A small image classifier, trained from scratch.
Model: 64-pixel images, arch vgg, norm batchnorm, widths [48, 96, 192, 384].
Training: soap at rate 0.0048, batches of 256, held-out accuracy 100%.
Data: trained on microscope photos of single blood and bone marrow cells, 15.4 epochs.
Rows from block 8 of a small image classifier, named by matrix and row number. Each number is 128 + 24 x the weight over its row's rms, rounded and kept within 0 to 255. All counts start at 0.
Before each channel's rows are labels from the 100 images, of 14848, where the channel reaches its highest value: "top examples" is what is common among them. Only what is clearly more common there than usual is listed. The data: microscope photos of single blood and bone marrow cells. In brackets: how many of the 100.
# conv: 3x3 conv (model.blocks.8.conv.weight, 192x192x3x3, each kernel summed), inputs 0-95

top examples: smear: peripheral blood (100); cell type: segmented neutrophil (43)
conv.68 [164  90 112 150  94 136 181 102 104 109 127 131 164 152 131 159 162 123 140 125 120 122 132 132 145  92 139 127 129 123 167 144 127 126  83  98 153 120 142 106  98 115 145 150 191 189 126 160 110 144 133 106 138 169 110 121  96  84 138 101 137 177 100 158 119 142  92 129 144 119 108 173 129 171  84  92 109 103 115 148 165 131 109 132 137 127 129 108 122 123 141 166 153 170 143 111]

top examples: smear: peripheral blood (100); cell type: segmented neutrophil (68)
conv.148 [129 148 156 140  97 135 120 113 116 104 124  95  96 125 102 111 130 101 106 195 111 128 116 131 100 106 150 154 149 140 124 108 131 131 143  86 115  80 138  91  89 146 110 137 123 126 153 172 174 156 133 139 113 114 128 129 164 177 145 163 152 129 106  93 106 129 130 107 103 135 114  98 132 128 112 163  74 147 153 118 122 146  79 118 112 171 161  93  94 175 100 114 108 114 151 135]

top examples: smear: peripheral blood (100)
conv.33 [141 102 148 149 107  97 158 141 129  94 120 105 143 100 137 157 171 104 122 161 109 115  69 100 113 126 165 162 133 126 123  78 107 162 155 120 104  92 165 116 109 136 114 114 107 104 143 125 173  97  92 115 122 107 114 120 151 168 117 128 138 106 122 116 154 115 113  63  87 144 148 167 121 106 137 132 123 137 182 136 107 101 113 160 119 144 130 116 109 130 136  78  98  87 101 121]

top examples: cell type: lymphocyte (41)
conv.60 [100 102  95 107 124 118 100  91 103 146  97 111  99 114 113 104  95 108  77 108  88 115 136 115  92 120 101 111  97  97 134 108 133 109  93  93  81 101 106 112 109  90  96 115 114 109  72 127  99 111 113  88  97 123 115 100 153 100 107 125 122 119 167 128 146  89  88  99  95 166  94 106 132 105  99 114  98 114 108  90 117 117 137 103 116 112 107 130  91 100 105 108 108  97 113 103]

top examples: smear: peripheral blood (100); cell type: segmented neutrophil (63)
conv.117 [120 139  81 100 109 145 101 111 162 133 104 148  90 121  86  92  64 121 157 120 138 145 118 139 146 134 117  91 126 154 132 145 153 107 120 138 154 132  60 138 138 100 131 116 141 152 158 132 116 130 116 150 116 107 153 157  98 113 141 138 109 130 137 138 174 146 127 148 159 106 104  77 101 124 123 118 137 114 107  75 111 108 110  62 129 136 105 118 157 130 131 126 179 140 122 125]

top examples: cell type: lymphocyte (37)
conv.49 [ 98 107  97  98 146 103  82 103 114 120  75 105  87 128 124  98  87 112 106  98 134 124 119 131 106 127  97  94 117 115 106  93 133  92 130 105 101 142  86 104  77 125  91 122 119 122 101 108  87 144 118 105  96 111 129 111 109 112 110 146 125  99 152 108 133  95  92 110 102 161  93  97  91 105 111 116 133 102  83  71 108 109 151 114 126 116  84 137  95 110  89 109 121 104 141 105]

top examples: smear: peripheral blood (100); cell type: segmented neutrophil (58)
conv.55 [178 150 122 145 136 111 164 122 127 153  92 187 142 153 118 138 147 148 143 113 132 157 112 113 190 143 136 128 193 109 128 180 196 149 150 147 134 125 134 143 147 147 164 148 155 166 115 114 139 122 112 113 152 104 171 157 103 129 140 172 115 106 136  93 111 109 158 173 184 168 126 127 132 107 122 152 118 151 148 129 102 128 134 159 157 155 125 133 129 117 161 142  92 157 109 132]

top examples: smear: peripheral blood (100); cell type: platelet (26)
conv.0 [145 122 148 148 111 126 139  77 109  78 148  93 151 108 104 142 158 135 117 124 120 118 104  99 131 128 169 135 128 135 103 132  90 144 118 124 118 110 147 132 145 110 134 120 144 120 110  93 157 100 151 106 126 145  85 129 135 141 131 114 109 116 109 127 117 118 139 105 112 116 134 126 157 134 115 135 117 105 153 135 113  89 113 138 145 125 145 107 113  83 104  95 131 120  65  83]

top examples: smear: peripheral blood (100); cell type: segmented neutrophil (70)
conv.63 [142 163 156 132 102 145 120 143 136 122 125 124 111 124 127 113 106 107 112 189 149 158 122 147 127 150 159 158 106 136 154 132 119 143 173 126 134 108 121 109 135 139 100 129 118 150 152 169 158 161 131 125 118 128 104 120 129 181 157 120 159 149 121 108 142 124 113 106 128 108 134 112 108 148 132 173 132 154 142  91 152 145 109 115 140 168 164  96 128 180 138 165 133 140 153 152]